Rows from block 10 of a small image inpainting model, named by matrix and row number. Rows with one number belong to one channel. Each number is 128 + 24 x the weight over its row's rms, rounded and kept within 0 to 255. All counts start at 0. Numbers have three digits each.
Before each channel's rows are labels from the 100 images, of 14976, where the channel reaches its highest value: "colour at peak" is the nearest of a few named colours to the mean colour under the peak. Only what is clearly more common there than usual is listed. The data: crops of objects in photos (Visual Genome).
# convs0: first 3x3 conv (model.decb.1.0.convs.0.weight, 128x256x3x3, each kernel summed), inputs 0-127
# convs1: second 3x3 conv (model.decb.1.0.convs.1.weight, 128x128x3x3, transposed, each kernel summed), outputs 0-127

colour at peak: pink
convs0.89:098135126138129086152127085138134102115148136138105080132137093138117118141114130101139115153127148085120122145114111116144120119144150117100142124121113111139138123112099129128125127157133116113127121135119137125112122130131136109090155147112146133102108140108110155121112147120114139156118146097134134122122102119131136108127111153159109145120075141125160172117082119125118106101167
convs1.89:095123088117150152110083115161071097076111122086123133110129137126144137141135141156149117128169127131140146141120142121093096088128167097151106138160158101098115123120164138114146104155081134148145132120134146141117157152111102126153170186136117118127138143152169143130106104120132124107153106170135138135177119149124095159133134134082113083148151190150099115111139147135127137159103

colour at peak: white
convs0.93:107111114104133120142153129119161118159134137143118125128120133160173093116144121131107172147125105106137146147129144151128130125145117152139141128097161134088121146119127118151153107121123120135125121141141111112127155136139118156125121128130114097127119133117118153141146141140127163118139146131132135116120128109149132146138150136139113115136137119150113129132146112127145145129144
convs1.93:138141058158156146087108106127152084105088130141121153130146132105100111124139141165148153113139145133157124130121107118066120124137137116139117164149071113099139143115142124128145149128118138138114089148162150085112087186132133118139128150153135158125135129154097147127147110125148121132133094127159171126099110126171129142132113130099126172078148151133148173113184156111152128146164

colour at peak: white; pink
convs0.45:116132145157104138141126140136105092129120143110130109142116154145154126124126147154105123126133134109150127154131124116121136135122123118126145120148133146112146119142116128133136113139155141161171143128148146147151137122137122097141129119098159124137056132111162131114103146123122119114141117121118146136121119178138173130143141147158128139151148144117087157130160114119127159123128
convs1.45:138147080080123119127136093134154154146083131138082122165170181135146159100150166138171139144110132093104109171144111091108149086141109121152154100139117147122122098112133106109134082161093104112134106142148143126115120148110145086156137140110149150161129103129125129168077132164132147091176143098140135115097096165148164154149120132124136118141137116128125150143109129151146100149117

colour at peak: black
convs0.40:142157151118150137110148127148135056111134126135133097124108124111125132114115142127122110123129142075106156126122115123150148128144149137103145125087072091174133145125123110158119136114133119090153143133131085134115162134137158141113129166096043134129149142100096120166104160132168106147102111163134113055228104149124136105084113123119126126118063121119152109145111121100122123101104
convs1.40:100148131080155132142158152094132115126090105200145097132116108161147089108111131133109117095121128130129147141126110174126109122130105118176122098104131119118127148129119158119073133125129147130144114065122113090133126128123122142128156156107113108131174103135148139113083130143138179133146095104144126109109116116079141159136166141119100115151099095098119145113162159165067124113099

colour at peak: pink
convs0.108:136125097126101106125112123107154108116154144132137093133087088131107172113089103119123114135111100094175124115114121131119142080109117123120133131113151172084131137104137133127111137095121171127115130141114094174147144141106118117111106134102103093131255121105097178141145146125119167130143165127129124090082126125140109109083115146136168114103116148110169159128082106095132168102182
convs1.108:145122151122130124156080142062109118140100122133162109116168124123082123142132124095126161099137130129174096129130143123134136115076107109152180107104121113084101140085127107114081114194119142118071112131100146134155107151158128146085107100156085141138148145150108080134094139090111124122102142118159158131126129129149105132092120124151153115120125121116139099121154130120146151141102

colour at peak: grey
convs0.42:162146127136079099131130114161106122114126090130127152104074131103141095133151137134120105134141167125132148120127133115133144111118125134132135125062095075166122140120093121108109144102099125133116113151146114113115136133123065145145134126080116168145128163127063106119080170123160113148140125160128141136125133146124084106134125122117127159121112101137152135151086142071119118115117
convs1.42:113115133135164148155141162149133144127157082143148159130133150102141109113087132101177133089074127165109110146132159145124156129138130154143131133163110166132132128147133122129121114125120136198125079073129166088097114166124117142106146074117112150150127136132127136105162151147146113140110123126146114130163157139133109092087170108158123158132124092180138121100112140117132136114074

colour at peak: black
convs0.88:110139135157130129147139137137132092145132091143123121173109132121148122120143153133150144146146115092137141145077132146125134102143108151135128135167132140152109146091107126130115117127142142124130102130138095121142156144105129122122129135083139103121153154104102143154121134136155149131151134148119127108154123122146131114126148126127094107143121116139155120149134116097139141136125
convs1.88:111123167108123128126148147101108115160117145156155078117128052131149113153106124115127121161121122134102104141100113091160136147141147087113093122098127113111163110153159158135106143123183142183129132111128111164096117105119103111111132109131161046152152136139131135123169152138139124147113180133137126132152125133085101095111118109119103117137124152152158078128146137165116120135150

colour at peak: black
convs0.29:116123129121149146132171117118120127138123137153109130123144136144129117135137119110132133132145120148127135140151124144138124101138156133120112147149137097108123145106110147120139103145114118118124134149139160139142136154124149121123147117128122136120109119150144131151136138142127127122131138125129130156124118109146124118150149148136102129107155120130123115124145114113134131141114
convs1.29:113118146130108108177152135119115103177146148161160123089088103099142101131115097106127145135147109156126169124123142105152145176122105105121114137065134147140165117132136147109100170107189122125114172130119079116128101090109143117167132126132134092187124099100128122133153132085097119167136145107160131126117146117136154112119139134120102122086146077136164133108130154153127117127147

colour at peak: grey
convs0.112:174143143137124101122128148133129116116129092128156129116096092111128099143129162137136085129142148125131133113117117103113135108123134122123136137071099061178123165094113128134121149099119112116131119135154101136107130149135101154114124136111095146117179155135079136126091167131169109151131133162128142090166117126122098121093124128123136122110075125125148122149131157070105146100126
convs1.112:117100151107152125155097106129150158120109098125148140116142117154109097098105127130157172113070111129163142102092113181125102141167150155105127110129164125088128163109142135142152122138128149184141135114159128112103118102095085157083116149131113128109155112179118126116145142120139142158124122131152082100192128119113185132120104077134139161154138144130134139145140131146102150155136

colour at peak: grey; pink
convs0.44:112120090213086097140142107105131111172108092118094127137085113115158103114128120120141115130140100101093144100114118112108143111124110123130127132101154122094141125100102099080131179143117126173158088152106143145096140142154104147101120145076178127127042116097075146132131138119167122145186135108134132119080127133124128110155128123130084110147106094107144150140113126134113134114098
convs1.44:148117121161093132147121126135115146159109149092135139126114136115107126180153134124102125113133125153161101138102142094134139123136151117139159129145146090122123123119112104153137097065191073127113117163162164112152106133161096176129144102149155118125100119079105103116148163115081097104161133130093140093134129156173129124131123109088083129132139166168134118097138117092132122120105

colour at peak: white; pink
convs0.7:128147135128129112124113123120114122109141143125124140127108127121118098135119098104128088121134136167142126111149123104122121142114140147121101136109087103157143119117122146148134138126102136104126126146136144121114125145129136130140139117138114161119146137165134126151074161131120115131125125104127149145073141158136133108109120151116135146112102108118127128135063156140129129104096
convs1.7:116174165125173153139094177147094125095112146111099130154141138078129115126101132145174132141103131120140116102138176136093143106146145163152165128131148147098155149123090099122104113103092118129146170114133143102115088118193108137088119112108115140108112131127126100118156158141173124159096119114145118114167155092160120157095152135127123142119109150149129159144132166135122171151128

colour at peak: black
convs0.80:118141128121163129129142115140109109133137142132121105149139140128086150162133123137136113107139150138140125134139132140149153102135154101108132145114107111137121129138137140147098117155146141106122124122169129116141135128111150134125137109142157113105145144144160121120119119110139151127136137097126127130106123118136113127139131149131157135081130125131123126150124145116130118142149
convs1.80:097118162172101130123138096119080123088123166142137129087138144106129129126079108150147129130109163161098162102114150116131137129099141166135101130127141124141144131160153154131110148143077116133153154060118129104148109070153166081160133132144102102133170120108117145151162145095122130092129118139107126083159144139069086113137143138126084138161099127123133129145115128142117132136117

colour at peak: black
convs0.21:164112145103163112126131143152142175115116087125112133116074132129150063145152122145116123126122149150111150141100118123159108132124126123126134142095098062182124149113107113119112136127103130069123107141121128091116132126127115160128159115102088147134131166108114151136072136136146118164105126155130132105132121124136126136135130127124106140143093125156133125117139133112127109101113
convs1.21:103105154086141122087160143118125131108169099142123153156142155108136102090115155140144134111087106096112144078104164141156121179108081131143137113120130102179111101120164113126134128118065129132167121066149140102105153089118156115132136115146148142145123128158092121115150135090158132115162115113139092105145127152123132083126150148122127138125104111130164140110126152081137111146163

colour at peak: white
convs0.125:134130149127149105099128141133128134126127087146107134115121156122154086164133143144128120128163152149120143125153142132125129112126121122133146139090101078154128160123116114121112128107121130103125120166147127129108127135121120168153149132114099134147139176140090130139080179133199113153136139155103131122155131100145111135120137108125110137135121112114148105142139132132115115109099
convs1.125:087169095096111151105122168138109143107143116143103159173141147130127137140170140154146175116145100133108166189079138138065141112121133108151164164118146131153165168127157120119126075139120126170135140117119132111114137148162132144121126107162111134095150132129092124158123125151157156157129122118149112103142130102137138171117111094119154140089110126133137160139192145125157119114127

colour at peak: white
convs0.113:117105113090103115133137129122128106129164176145141134125164097127129100122135130123121129150122093114130133112154133129099133106136142133137123153111149101097145156089181133151129118118097141129117138132149121149107151144149119145108130123155118101120133144129124136145157156135123125121124160104150151121091137111133102162130153153133112124110142115132150154143115120152137134129154
convs1.113:136139158153137137172133101137111113100157140137141110098110116129120119142148110143121116111127138114136141095088156142125164156083123148151150134070105176137136151127106135172117182164164109098103149084105098149131129116143146127139103141135120071149145106136170180141144141083134138174099158105103113133126114114089161090154103124141099125140083146143140100143106144170145129117129

colour at peak: black
convs0.57:119143130147118132121121097129110134117118125125139091114134130122116154136107126108122087119121125143135128135110127115131134118133137111117131141132112109136123131117112130126115142130129111108112127124131146110139113129108148117100140137153148116093115124127125113135127136136130135147114124083123140104114124150144153139145126143127153159107179128109126130123087101108125114105104
convs1.57:128119143151153155165098137165065118084085107124150154083134088117120137121122143123110146170129151130129153098158179120107094161108152094143117136146086113107134156132153116125120137150130127126133154119087143129108163104114117134166137137116108114173130143135137144197143141104095141125090140098165141147121141120074088099159176137097137139155119145099128120140153105126150117121137

colour at peak: black
convs0.20:112120134178083091140099116151130116139131137129117069148104095140139164115116154100147118149123065078148177117099113100112113095134118135120143108114125135109124131122148106126111153106115125164166158152118110138156104135112113137120126165099115108122156116101092180135132159121114145148147142124114138085098117097130147120082114124131176116145093107128146142136130090109123156127115
convs1.20:126100143152147137118123137098079156118098125122155079146086136151159108176078100132108101139134116145097118123127105085124144146120175101124110124119107082131099130117118156136100117101133180149128095143116128147076085107107140126112129128122125142125147112136141087117164149163090134111132098092112156148112170130133154117138131078189147125121149169146098123147122079135133139143120