config = dict(
    crop_scale_min=1,
    loss='mse',
    arch='unet',
    widths=[64, 128, 256, 256],
    block='basic',
    residual_init='scaled_by_depth',
    momentum=0.95,
)
Rows from block 10 of a small image inpainting model, named by matrix and row number. Each number is 500 + 40 x the weight over its row's rms, rounded and kept within 0 to 999. All counts start at 0. Numbers have three digits each.
Before each channel's rows are labels from the 100 images, of 14976, where the channel reaches its highest value: "patch colour" is the nearest of a few named colours to the mean colour under the peak. Only what is clearly more common there than usual is listed. The data: crops of objects in photos (Visual Genome).
# convs0: first 3x3 conv (model.decb.1.0.convs.0.weight, 128x256x3x3, each kernel summed), inputs 128-255

patch colour: pink; white
convs0.66:502469475495566516575522499540479546532475514506516478461512446467476487497473551459509481444485444557492514428428410531576489533522485474538514425523501520435444546451542510488468512588537510509491427521520491553376492534660458490520453510462570579506562490561528507473523465503497532506392478427499522421540501514598496533411514529469565551539461599536553432461497529411515522583515

patch colour: pink
convs0.14:462465478522553557527436456519497522447495528615469460394481592523526537491454522501474516472563534455512532513503433486572441520487499476532510472450503560543445435504525497487563524567488528605499538449412525463401503473437435438519422510461451529479499553525464454577493494526480559458531523437577506482495502502397466465470529410521457551407471495539463452444513417478480490526523

patch colour: black
convs0.29:504539514457498491522456605493533499555553535453502522437480489518566492485446456528439368437535526549569400536472495497535482452595547483458453500535409527513479433580489457603512528503376453518507549457503539564563478489478488487459525476538452522695502546495496445445445495499513436467527477499592490447474448483374516510456527465470472630450539499517575398484542550414521414488477

patch colour: black
convs0.82:459462472549510497479545457481460544504481470428448579461456532552452537462531472487522511484456473495477468546456513467476506490592441606404497496486438458480497469552504435600470479439481540532428510479575421476541486553532504531450444581547472480557467468503518472505522515489490444491441529455451435462481513460434520483465453521520489515516518410491508534540503594530585521490527

patch colour: white
convs0.125:468475527613426420519454472457446606502444538499587530455447459476439511532553495448457507429477481482423459523458487525459497492516541397455539553521514554481405433527471500459463487414484572479532445455452496495434596568480506445454455459471481437488567429539561452548492465457518531543482525514451523574440476519474508511487538430503518580553516508471556451445509493540542521480469

patch colour: pink
convs0.127:483561503643554477523504529481529522478511528473539381488528428481504456509566596513469491487503468534540520499517528503578568455447519457476393477469505483466500518465519479500515457436467528494499459525429446485529488506468528526550540442462456517492398490554445426476570536441484531534420534493530518573489442537566451510491477505431538497512551524583552506468438492510592577465513

patch colour: black
convs0.57:515541556496556550504510492523502485523588500448505444528489466468512454407486558557512448424432470535431495421626537399649438531558456410565467488530517497491424470476427524504467516441454467544487531580428577516633488452520460533580449474558514509526471488527500492538497600614490534520466446484520565454505472500467573503584539508487527533433538509493534484503610575431433530509513

patch colour: white; pink
convs0.45:508523475482500438501520538524521579483511509486571460564512412541455490513558448497539430449482527537471547538486438510535503558429534395561473368504658472458567499493501515516474574484531481528492408441497394464528442482614461475545476481482472431514419460456551437511481446475477468475443513536459518520597548506508524441462546515493564545484582502477539486469551582481431549512462

patch colour: black
convs0.40:462523539545465451508559583476539482498533477544538490487539505507510427463451497514494508463378510516540569553486494428472448466492504479432416546475497517511496532534484468518483467498456534471494502446437530505479510485473530513469554460482477556506492570481555481499526399574508484512536491498490475567486456474517528500499449509526482478518569541548489489457494512487526432539526

patch colour: white
convs0.93:481480468534524520528425533500476555482475483486476519341535561511502549490573432463340526418445491494387455489407508520490529455466497530487471450483513571443443544467440505460491544498445531568531460423433494485452533548484526511449443404509474424554427486598593436503576498522498509500431518426457431486393553557455476536465526530537562558569502545527533478490498533531507561465574

patch colour: grey
convs0.112:531573518580457554471497520516422466518489493517543516445490533482514487537445480484497442530481517468502542585454557537472454424509503530478506497457478450548478456523545466522511532487576526515575505446461429451467543527414498480483517519559482468475492552532439491514553557542519486553580563534458461509526462474536563426483443487517524556468543546470516506391564497469432435543402

patch colour: pink
convs0.108:427446538514530481536497555481514510486445423479446489474453535456515462554482480530444483535515458501433524522482511496466512498433439496476519508474489493461477526508516471516522524517468436436533482526560438447574540601536531523528485574489523415534460530532523523498499483495541503541488520478486486430424558480471509543483477492477479513489497469501530549505471542496470504481502

patch colour: pink
convs0.102:560537469493495600495480510525397525482471456439491500471445458485470553501505492537497525537482542441526500532529482504481468569475449527521481430551545499448394460430431472529452514485491512518518540468419489456475524487429505480537434492565556450459506462486525529489533517525520565519505487543503513549577510577468517500432521471495508574469452453477489526523494550477480498600486

patch colour: pink
convs0.31:527493403540530468492579458531467480481541497521489411465540420460525569518508538505503430420436550549538543511514506532647537504528525478443544458505445490439501505464498481494502429516512517469462480553478521430483452475527445532490483416430540527553461473441568477467520444518497434457449539523457479529489462528577511437511538497488443546545441517523527528488538495490588521454535

patch colour: pink
convs0.9:530495562448413551458512502513491488464505493537496535429565531483465496557479449516457533497497514487554474511496541504523547492482480490542453470501505482513505491453441477576490515534512459528496492447523370454507537518604523511522498560480418554510522503516536449498441470385455500511567490492398559459399497496504501464505507450412487551519463461511533502534502447506529517541426

patch colour: pink
convs0.89:504549499492640518493577509474530523530592479482595537471440527449540527478487558494486449476486484519498472514508513474455504531508472513499475511459500507502397490545426505496360526486487473509438461540470486521555553406408495509452460492532536498471489478458510517539534558571507428589534461467445446402495470493396577498476507386502554565490539540479445464511495524459548411608576

patch colour: black
convs0.80:492520517388559515483478516479522442522571446500495544465575542417471434461554438532610470433471446509602488553482529465501556490666500455536469451473448488475459425478439502519526565518542448440438562529460538522473436392594448528447553564529570452528510503521482559472489469486527498476594522423605565428571452507488511487496427508489548487467603540515487481499477531455412471556474

patch colour: pink
convs0.126:496450543441490454473510499543410524489521481501452564434449546493470564478485496549430427511490531468486541520458542504537464522542498505534561442509450511489462504526490506486436450572580495503479508510498472524502478495526465540551443503497511462500535494500460525496494511479492457471475458517491510436466576489542507451492513459481543495539471548473493518502555402464508491507465

patch colour: white; pink
convs0.7:521459596596523535501498546498485582553524512536549478433475600514488441553489519467499504510557460471520501496500501536530412478489432421556493505460490517497426460489496519462418561574476523495403459409428395451476561627476486492535552481562492472458541499535429535497483540454450547516627492437486542454580539550476592470428428508475593531456561509532477525481483519485471514561469

patch colour: white
convs0.113:424564555529508495503491514504427482525550520475537509421484462565508508529474513548451426533509499545563500480533563525491455466676515523449477464504392528558473459574521366489514502448527501496405478462472546547512527541563435465511519420442508497643483483452474494501446444452551464490485456555506494467490521481402511521432402516390504503531486566447505489532440499471475494453523

patch colour: black
convs0.21:510531443529522557461489571531469490514486465471456518457567510440495539516513435501450488519575488443502444485512509479525520518541441522467507591437501529448476545469461499534541527509535504415416501452458422510557490532499614466412465480569499446510514455540491477418456538440479475492582494465444450564527461510416507436450437488483543567527463589409543567497504522491525482488433

patch colour: pink
convs0.60:472529451476625408531472570476601546426441443570530539426629487466526444514535553606540448486518515517516485520482485421453496536526502476458513458486521561506510456550514520497497541484573513469524411539444492481486578449458475471498446511541536447541448484555530490547444458534504471542515436520466509493571487563481532528428444431488575501444492548478530533551505492552539534593482

patch colour: black
convs0.20:539481520563491477480533430542522496557468585473486510412455523464543475510478547475407496539511496487537499471532481491453481482522422454486523530470503553501432519510525522452470526494513545497421442582526419531544526581535533504477584538476479474543468538521512546513491425546482492446425528442460496507471526515457533451500469602432518540502455540529445510419521440521441498549587

patch colour: pink; white
convs0.120:475484472492534493542442533499450595505580504500459455562585554507442510530444521510516517491420453506463523487475435500558473552429489491521517492528446527492460522452494531494480477560435538514486466505439483551508512469534469539498461467491548429439487545587489467523469442589464442479461433466452473447406509583447475516532527504555515610521541502540555426508470550491478490561537

patch colour: grey
convs0.42:541491535536492532448495515523488483480505492503475540495436617523495508543416521479515492559653474454558452440503530493498401490492454530507458483531444488474497505470480568515484507546544529544520476418494379442539538476476518487465568473528507446472519517498455557483487492511535450460547463551459504560497477511455492469500492503480535472480519486463483541434563508556433439555412

patch colour: black
convs0.88:480469504498557474516461539439535426481427620528483492433501470443517502571477490517397392506596467570533499458475466495469525463611497485456461528538474493518512465487477401456473472503478450388499571547512454513475495509505472488472521444513496533660529485518491477477450496567549492466407513512606492475477529484367482440410522505615506524424457520485532457553472503480532445494481

patch colour: grey; pink
convs0.44:537480543502486533477501501521486524463519576451473527394428547496462591505448515531415461556528493478489505501496572565526493486485458537495522426488453506525481484484498508495499418514496494481521450505413462529511494483533488560510535486481489486510492504502495462439524532445519447480508493453507487523483565496554478501528446504463507523510453477511477540486630431451574466495504

patch colour: pink
convs0.72:490513543597465503514471572481510534510538530527454507414495495454525473543495464541438408474518469525576472496500490629508519429443555514473469457472402493494494409486522469568523384446477568478445489474434516517536580597497544447399463432503494558534443554487427440556450494466544493506527503528507529492501535459437447593520502497494484654481473507404559490379467383498392518507445