Weights of a small image inpainting model: 32-pixel images, arch unet.
Rows from block 10 of a small image inpainting model, named by matrix and row number. Each number is 500 + 25 x the weight over its row's rms, rounded and kept within 0 to 999. All counts start at 0. Numbers have three digits each. After the name is the row's rms in percent of the matrix's.
After each channel's rows are labels from the 100 images, of 14976, where the channel reaches its highest value: "place" is the part of the image that holds the peak. Only what is clearly more common there than usual is listed. The data: crops of objects in photos (Visual Genome).
# convs0: first 3x3 conv (model.decb.1.0.convs.0.weight, 128x256x3x3, each kernel summed), inputs 128-255

convs0.33 101:457494468471557523469520467504444465492510550516558456525536490484504518489487518492505470466506478536524470479490490471513455514533519467520470507519494523485489530489482470526528472508484499473473591539516419484535513481503479488521551499498486508519493489519476435542457508520507536445462504510500517504474503517430499452409486533515563575513510501518527474484466486489460503484487
place: bottom right

convs0.30 103:507519497483502465483500555532455513559528553523502493505458501494509467471480557545507460515509481536490500451491492534563471479482486478502491490522494496516502505455559494474483508476471503530480500458485495508510522528549437504512520426509479522505431514495470516465527545534572544474451511477506526524490483525509544521484513545472543490479519513502489489510490514449506500530465
place: middle left

convs0.0 078:486540513524552524508493553490444500545501541502469504525508502493479476499455528545504449451447476517507522495549499480520446506523481572505462464531469512467536496468508463473513512474540521522490534516512516468491508491509482509550493474504487483493463450502495505470515511546569499536399522494558520495510502483529475502512464451483529465470473495454507487478486520448493486551466
place: top right

convs0.8 116:507508543587514507475516529497508531485513502474467518469469534494513476479487488464457452474502492553528509476501516613527460540490479486510520469479505509472457482491475517456503493496477465488534487485491510502485537484509469505500501495462501498521506491612462465511504518490487508496482482466506466469475530542425505573439510481467521518441476497511492515474469492519565492545475
place: top left

convs0.75 098:480494501507472504476508476540465503479522500514504511459569491522476530511486581479488502482490504470558491503475529492484536518474539579522443503474545483487519495493493479510506522548474506529605494501424429487472509466537441517507484500489501501492498502514516450520483504466510486510511500513464465479485496502458490491483541450463488561457477476511478500436497461542505506471492
place: top left

convs0.56 102:484501506475515483481499486528489516547503518499493477392491468520537526517473506535442465495485484545487518535489513523507492494515540519489508438457462480467499439490519477554489531465442536517498522462508504470500469494588470510518500481486493491505503493545449502475511427499488543508455479461463535462523512502555512518508500517503529504521505472499468525482521557472472484501536
place: centre

convs0.10 107:456479521479512454524573528452476500507500472465488553477495482546492477496463512531514450508529520507518516501475513505454487494516497540472568486493447481522486492503535470421484534507489503483532486498522489504492505484490466446487503468462480464522454494498531499458511507522510522512438445526505558505526454512465487542510556479516468509502476509473467474555544497453460546456513
place: centre

convs0.24 100:485506463484546508514479469492533498464486497510457487447513468498526492522493476508507528499469530496494512513470489495488462458505508490493515547498509537511484498510519477495520499524454512492503481488524522415527499485457499454509484540507488500500463500518495444486479436545482497553444544508506527515536504495506519533522491526521473524482511515509484510533459507507504531480526
place: centre

convs0.39 090:490495533484524540483487458484502471467521524466534454438516508478477497536494510498489492531490515506500489579519520512534505479522513486513526539504485529593510455524547477508519497473526515521484493525453490495512527469498519488495522525513469477464459537478509543476485517535484417515537512469485491528486530517490564435484479513436536519511480524451507539476512429522475520508455
place: top left

convs0.51 101:466473516495501530533467520484530485476463461528480475446503509513536458447477492426538500453516487523487461526493448496502457470509517500489484529501504499500521473526526483559487549529540517491542525472540517451466500508428472501541485494474513465481550503522529484521511497484456536496513489521529498490555474474492474513481511514519469517515518474506502509480492514515489528472487
place: top centre; top right

convs0.26 098:501467540494498499493488545514519575504507436457483520457553490542509507496537463528469504541454501486480488495485496499508582471522450478529497513444489543499489504526453521482479508523469478494476514474501465520487495491587495555508550510489489551525496478529487496499501451450463436496518470498459555497495542501532556496519480486512500512494564469456504508538500491504516496476547
place: top left

convs0.71 103:480506496505499536486494514521494523478496492481453496444490499494479525538502455527429512567488492473476499496483522542534546456517495445454553477510447552469477503449510515532507490510510468504489497508483518484479463495497488495502484506564511539499490504526508521484512513532519478496464522521493490517550509513444517484491473504471493497500513485470472498480486532456571520493462
place: bottom left

convs0.6 096:493524463511493513529478497519557471459539515509499482482526488469521496556498523470511484501508527477519508479479466492535517470509513461455472551487531516476434497487544507482491457529509499485527501543485493442471476500469503494478506494504506538499492500488484448530494453497484449491474521504473488512496531519460486484473512441499476564478504473491521506496477457517560518463469
place: centre

convs0.1 094:503502497535493472493484424473516524523471454563530500545474528460464481496516546478474494433479530484519473496496506540497523524529503594516489518505479441516505474464481510486506492483468480533505497513483440475498532479508430460439523485491516443527487560518475468525530509492470544508540562502540457453499465504472511493510495474488519520522503493515485488451451506514482488528496
place: top left

convs0.77 101:490536531495489507461509533460459543516520558474476512522477497491521504571431492527486532527509534476479491497494490488499493525515445567528459444480490449512519493475458461482458482517459476466514466443523506488524457470540537513497506538487493482476530474469520491477491484475504504447488491519479482512574504524491497495559527517431547511545470477520512523526470503494484513497457
place: top left

convs0.121 092:487487465501500499528501539506560495501560514516496476485540466460509490490461551500484429485501521545516547536490498524543508482520523474504495519457513492487481468519535473498537510487501540513469497558472474495509446497507517494491520502506493567537463510497485476526495444496476462511478510571470474500471527549481506471491554440518509515518495483452521502495460448515530532462514
place: top left; top centre

convs0.65 100:486518514535475507495563520534463500509566474558471502490513513484516464515515549534417435505541531581481508466487481485568523493524489496507459494485472478501522499477511500512507474501491526494462492514501512491489477576548484514475513433460473466524466494529490482514479507514503552520439528481540467460511474551525489461446510525531506520567491527471516475504502503479477524507495
place: centre

convs0.100 098:480505454508435452483497495505544476484509467538473467448524511529478491493536497508487470470549495533494494497502523488479528483494454507446484515485476517525462508499495500479488500491511519486495539492505498481524496493505474517488485470517480498523511516504517518507501464476489517454510515501500505539494467516444461502524520502542528493486503507487497500510515502516562495553444
place: centre

convs0.123 106:476486460523468568501497504494483503482463472524484555540522479487482477509513485466492495519478502523452526502469525496508508492513474421475518486496491541501480476460499493508537549518486520497487515475456454485483481591486564481510502501497468568440542454488462481515503462480475549527511489527476522556434441485516494473469504504570491494497504506513525485508467466499479487459434
place: bottom right

convs0.41 093:500504488524503480489564496487494487535497547507491454448517466460498491562519475485460515502476470490534479476496532443491464499520479474511462488500499519483512523485499472454515466492516478436500509469499509485509516518477516505477534530515534483513462491484473520497498473503545483497468544508574498545520495507480462473510529489444505489553446521510507475564478468501478487453500
place: top left

convs0.63 080:476522471514465513523505479551513495483531503545513480479500463488526510511492507514478535496444500543495489509514488506505492534515558492515508558494477488501544501506537487518464562474537511506477502472517485477493403511509510455475507467502506500527466493468516535502473480491499528482464465511440522560511458509489515500442504486449531534556473513491507528531544532492545502524477
place: bottom left

convs0.2 099:466467478479521502496466558543472488516527494518522510526491481481467530473489505482486462441515447547498446474493524493465498522511544475492469491502457566516455496509486470477522527541501511476488572511461505527463490494533494463443497498447511554506515450473438452516517472493469520429447543504545558520475505503530505509441532506516599481491536499486534507520487516472510542525448
place: top left; bottom left

convs0.50 099:522502492476544514543557514482503463506471566498489464472542523432500496560417501445518512535480480483472478486460481507512518472521498446509496511502521520489547528515488527512478466527551448490521475500545547516447455453526466479505519526495507554469450490485524474475525498571524499481460509489526494489461529474524514466489448486510502548513462514509497477528499486453512536503521
place: bottom right

convs0.104 108:494498531492484500480544434471512485520500535458467481457525478444444514492511480517435551467502466553497535494468542491501464542496515520483499528521523492481475486541493502521454477525479559486478555498479503514526455531511503482531546447496493458562506486526492518476494514490504508483467536450527455470487466547388494514469513496484483456477490520531479471523474538538558492504461
place: bottom right

convs0.54 103:469482540465529511515478507489527486522485472506527526456530537446509471486501470534443515492528511525422450506413552555518522431532501514481497531481462549469476497508466495510511596458476527514483492486468506503473479504527519467483519458539490538517510521546490413478538497547523499461518572513503471504492468530469589465444499485513497491516506505531483470430449519499519502497477
place: top left

convs0.38 097:488527514517506497487548481440500533496479506498522467409520459470522501503515530485500489502520540513567464514508479507481449470483505513455501431495530521556445484486534454498479513461482497526558538468487500461450494474471454466501507491482549449480478532532530492513540502483528514466495578491499466519521507577428501522510531475482459517489470491482507510458491485522491459519497
place: centre

convs0.62 107:472447485475509483502472532504521466483497464530456571442506506537532490460459521516486491487501440508466554539447542460494458471534501599480513486491468436492501467490497495503511548499516502488467508474523500503504453466503546511509446526498456493494519514539508488489475467521468523470496489475465508533504512493477500504479510508559524510485503502522484489536539529475455562501514
place: centre

convs0.61 106:514461472517424484478477504492499505483577514478476542536540499488485502508457446477552466520432487404516495516511531455486477517462482535464510478486484491453521479520447502518473493499494505481530519486531490502505536483512515480482542496496540505536520519510474461445478489507456518479479516515517500507471490507491487472492523474517477495523542522453536553539510504523518454460471
place: top centre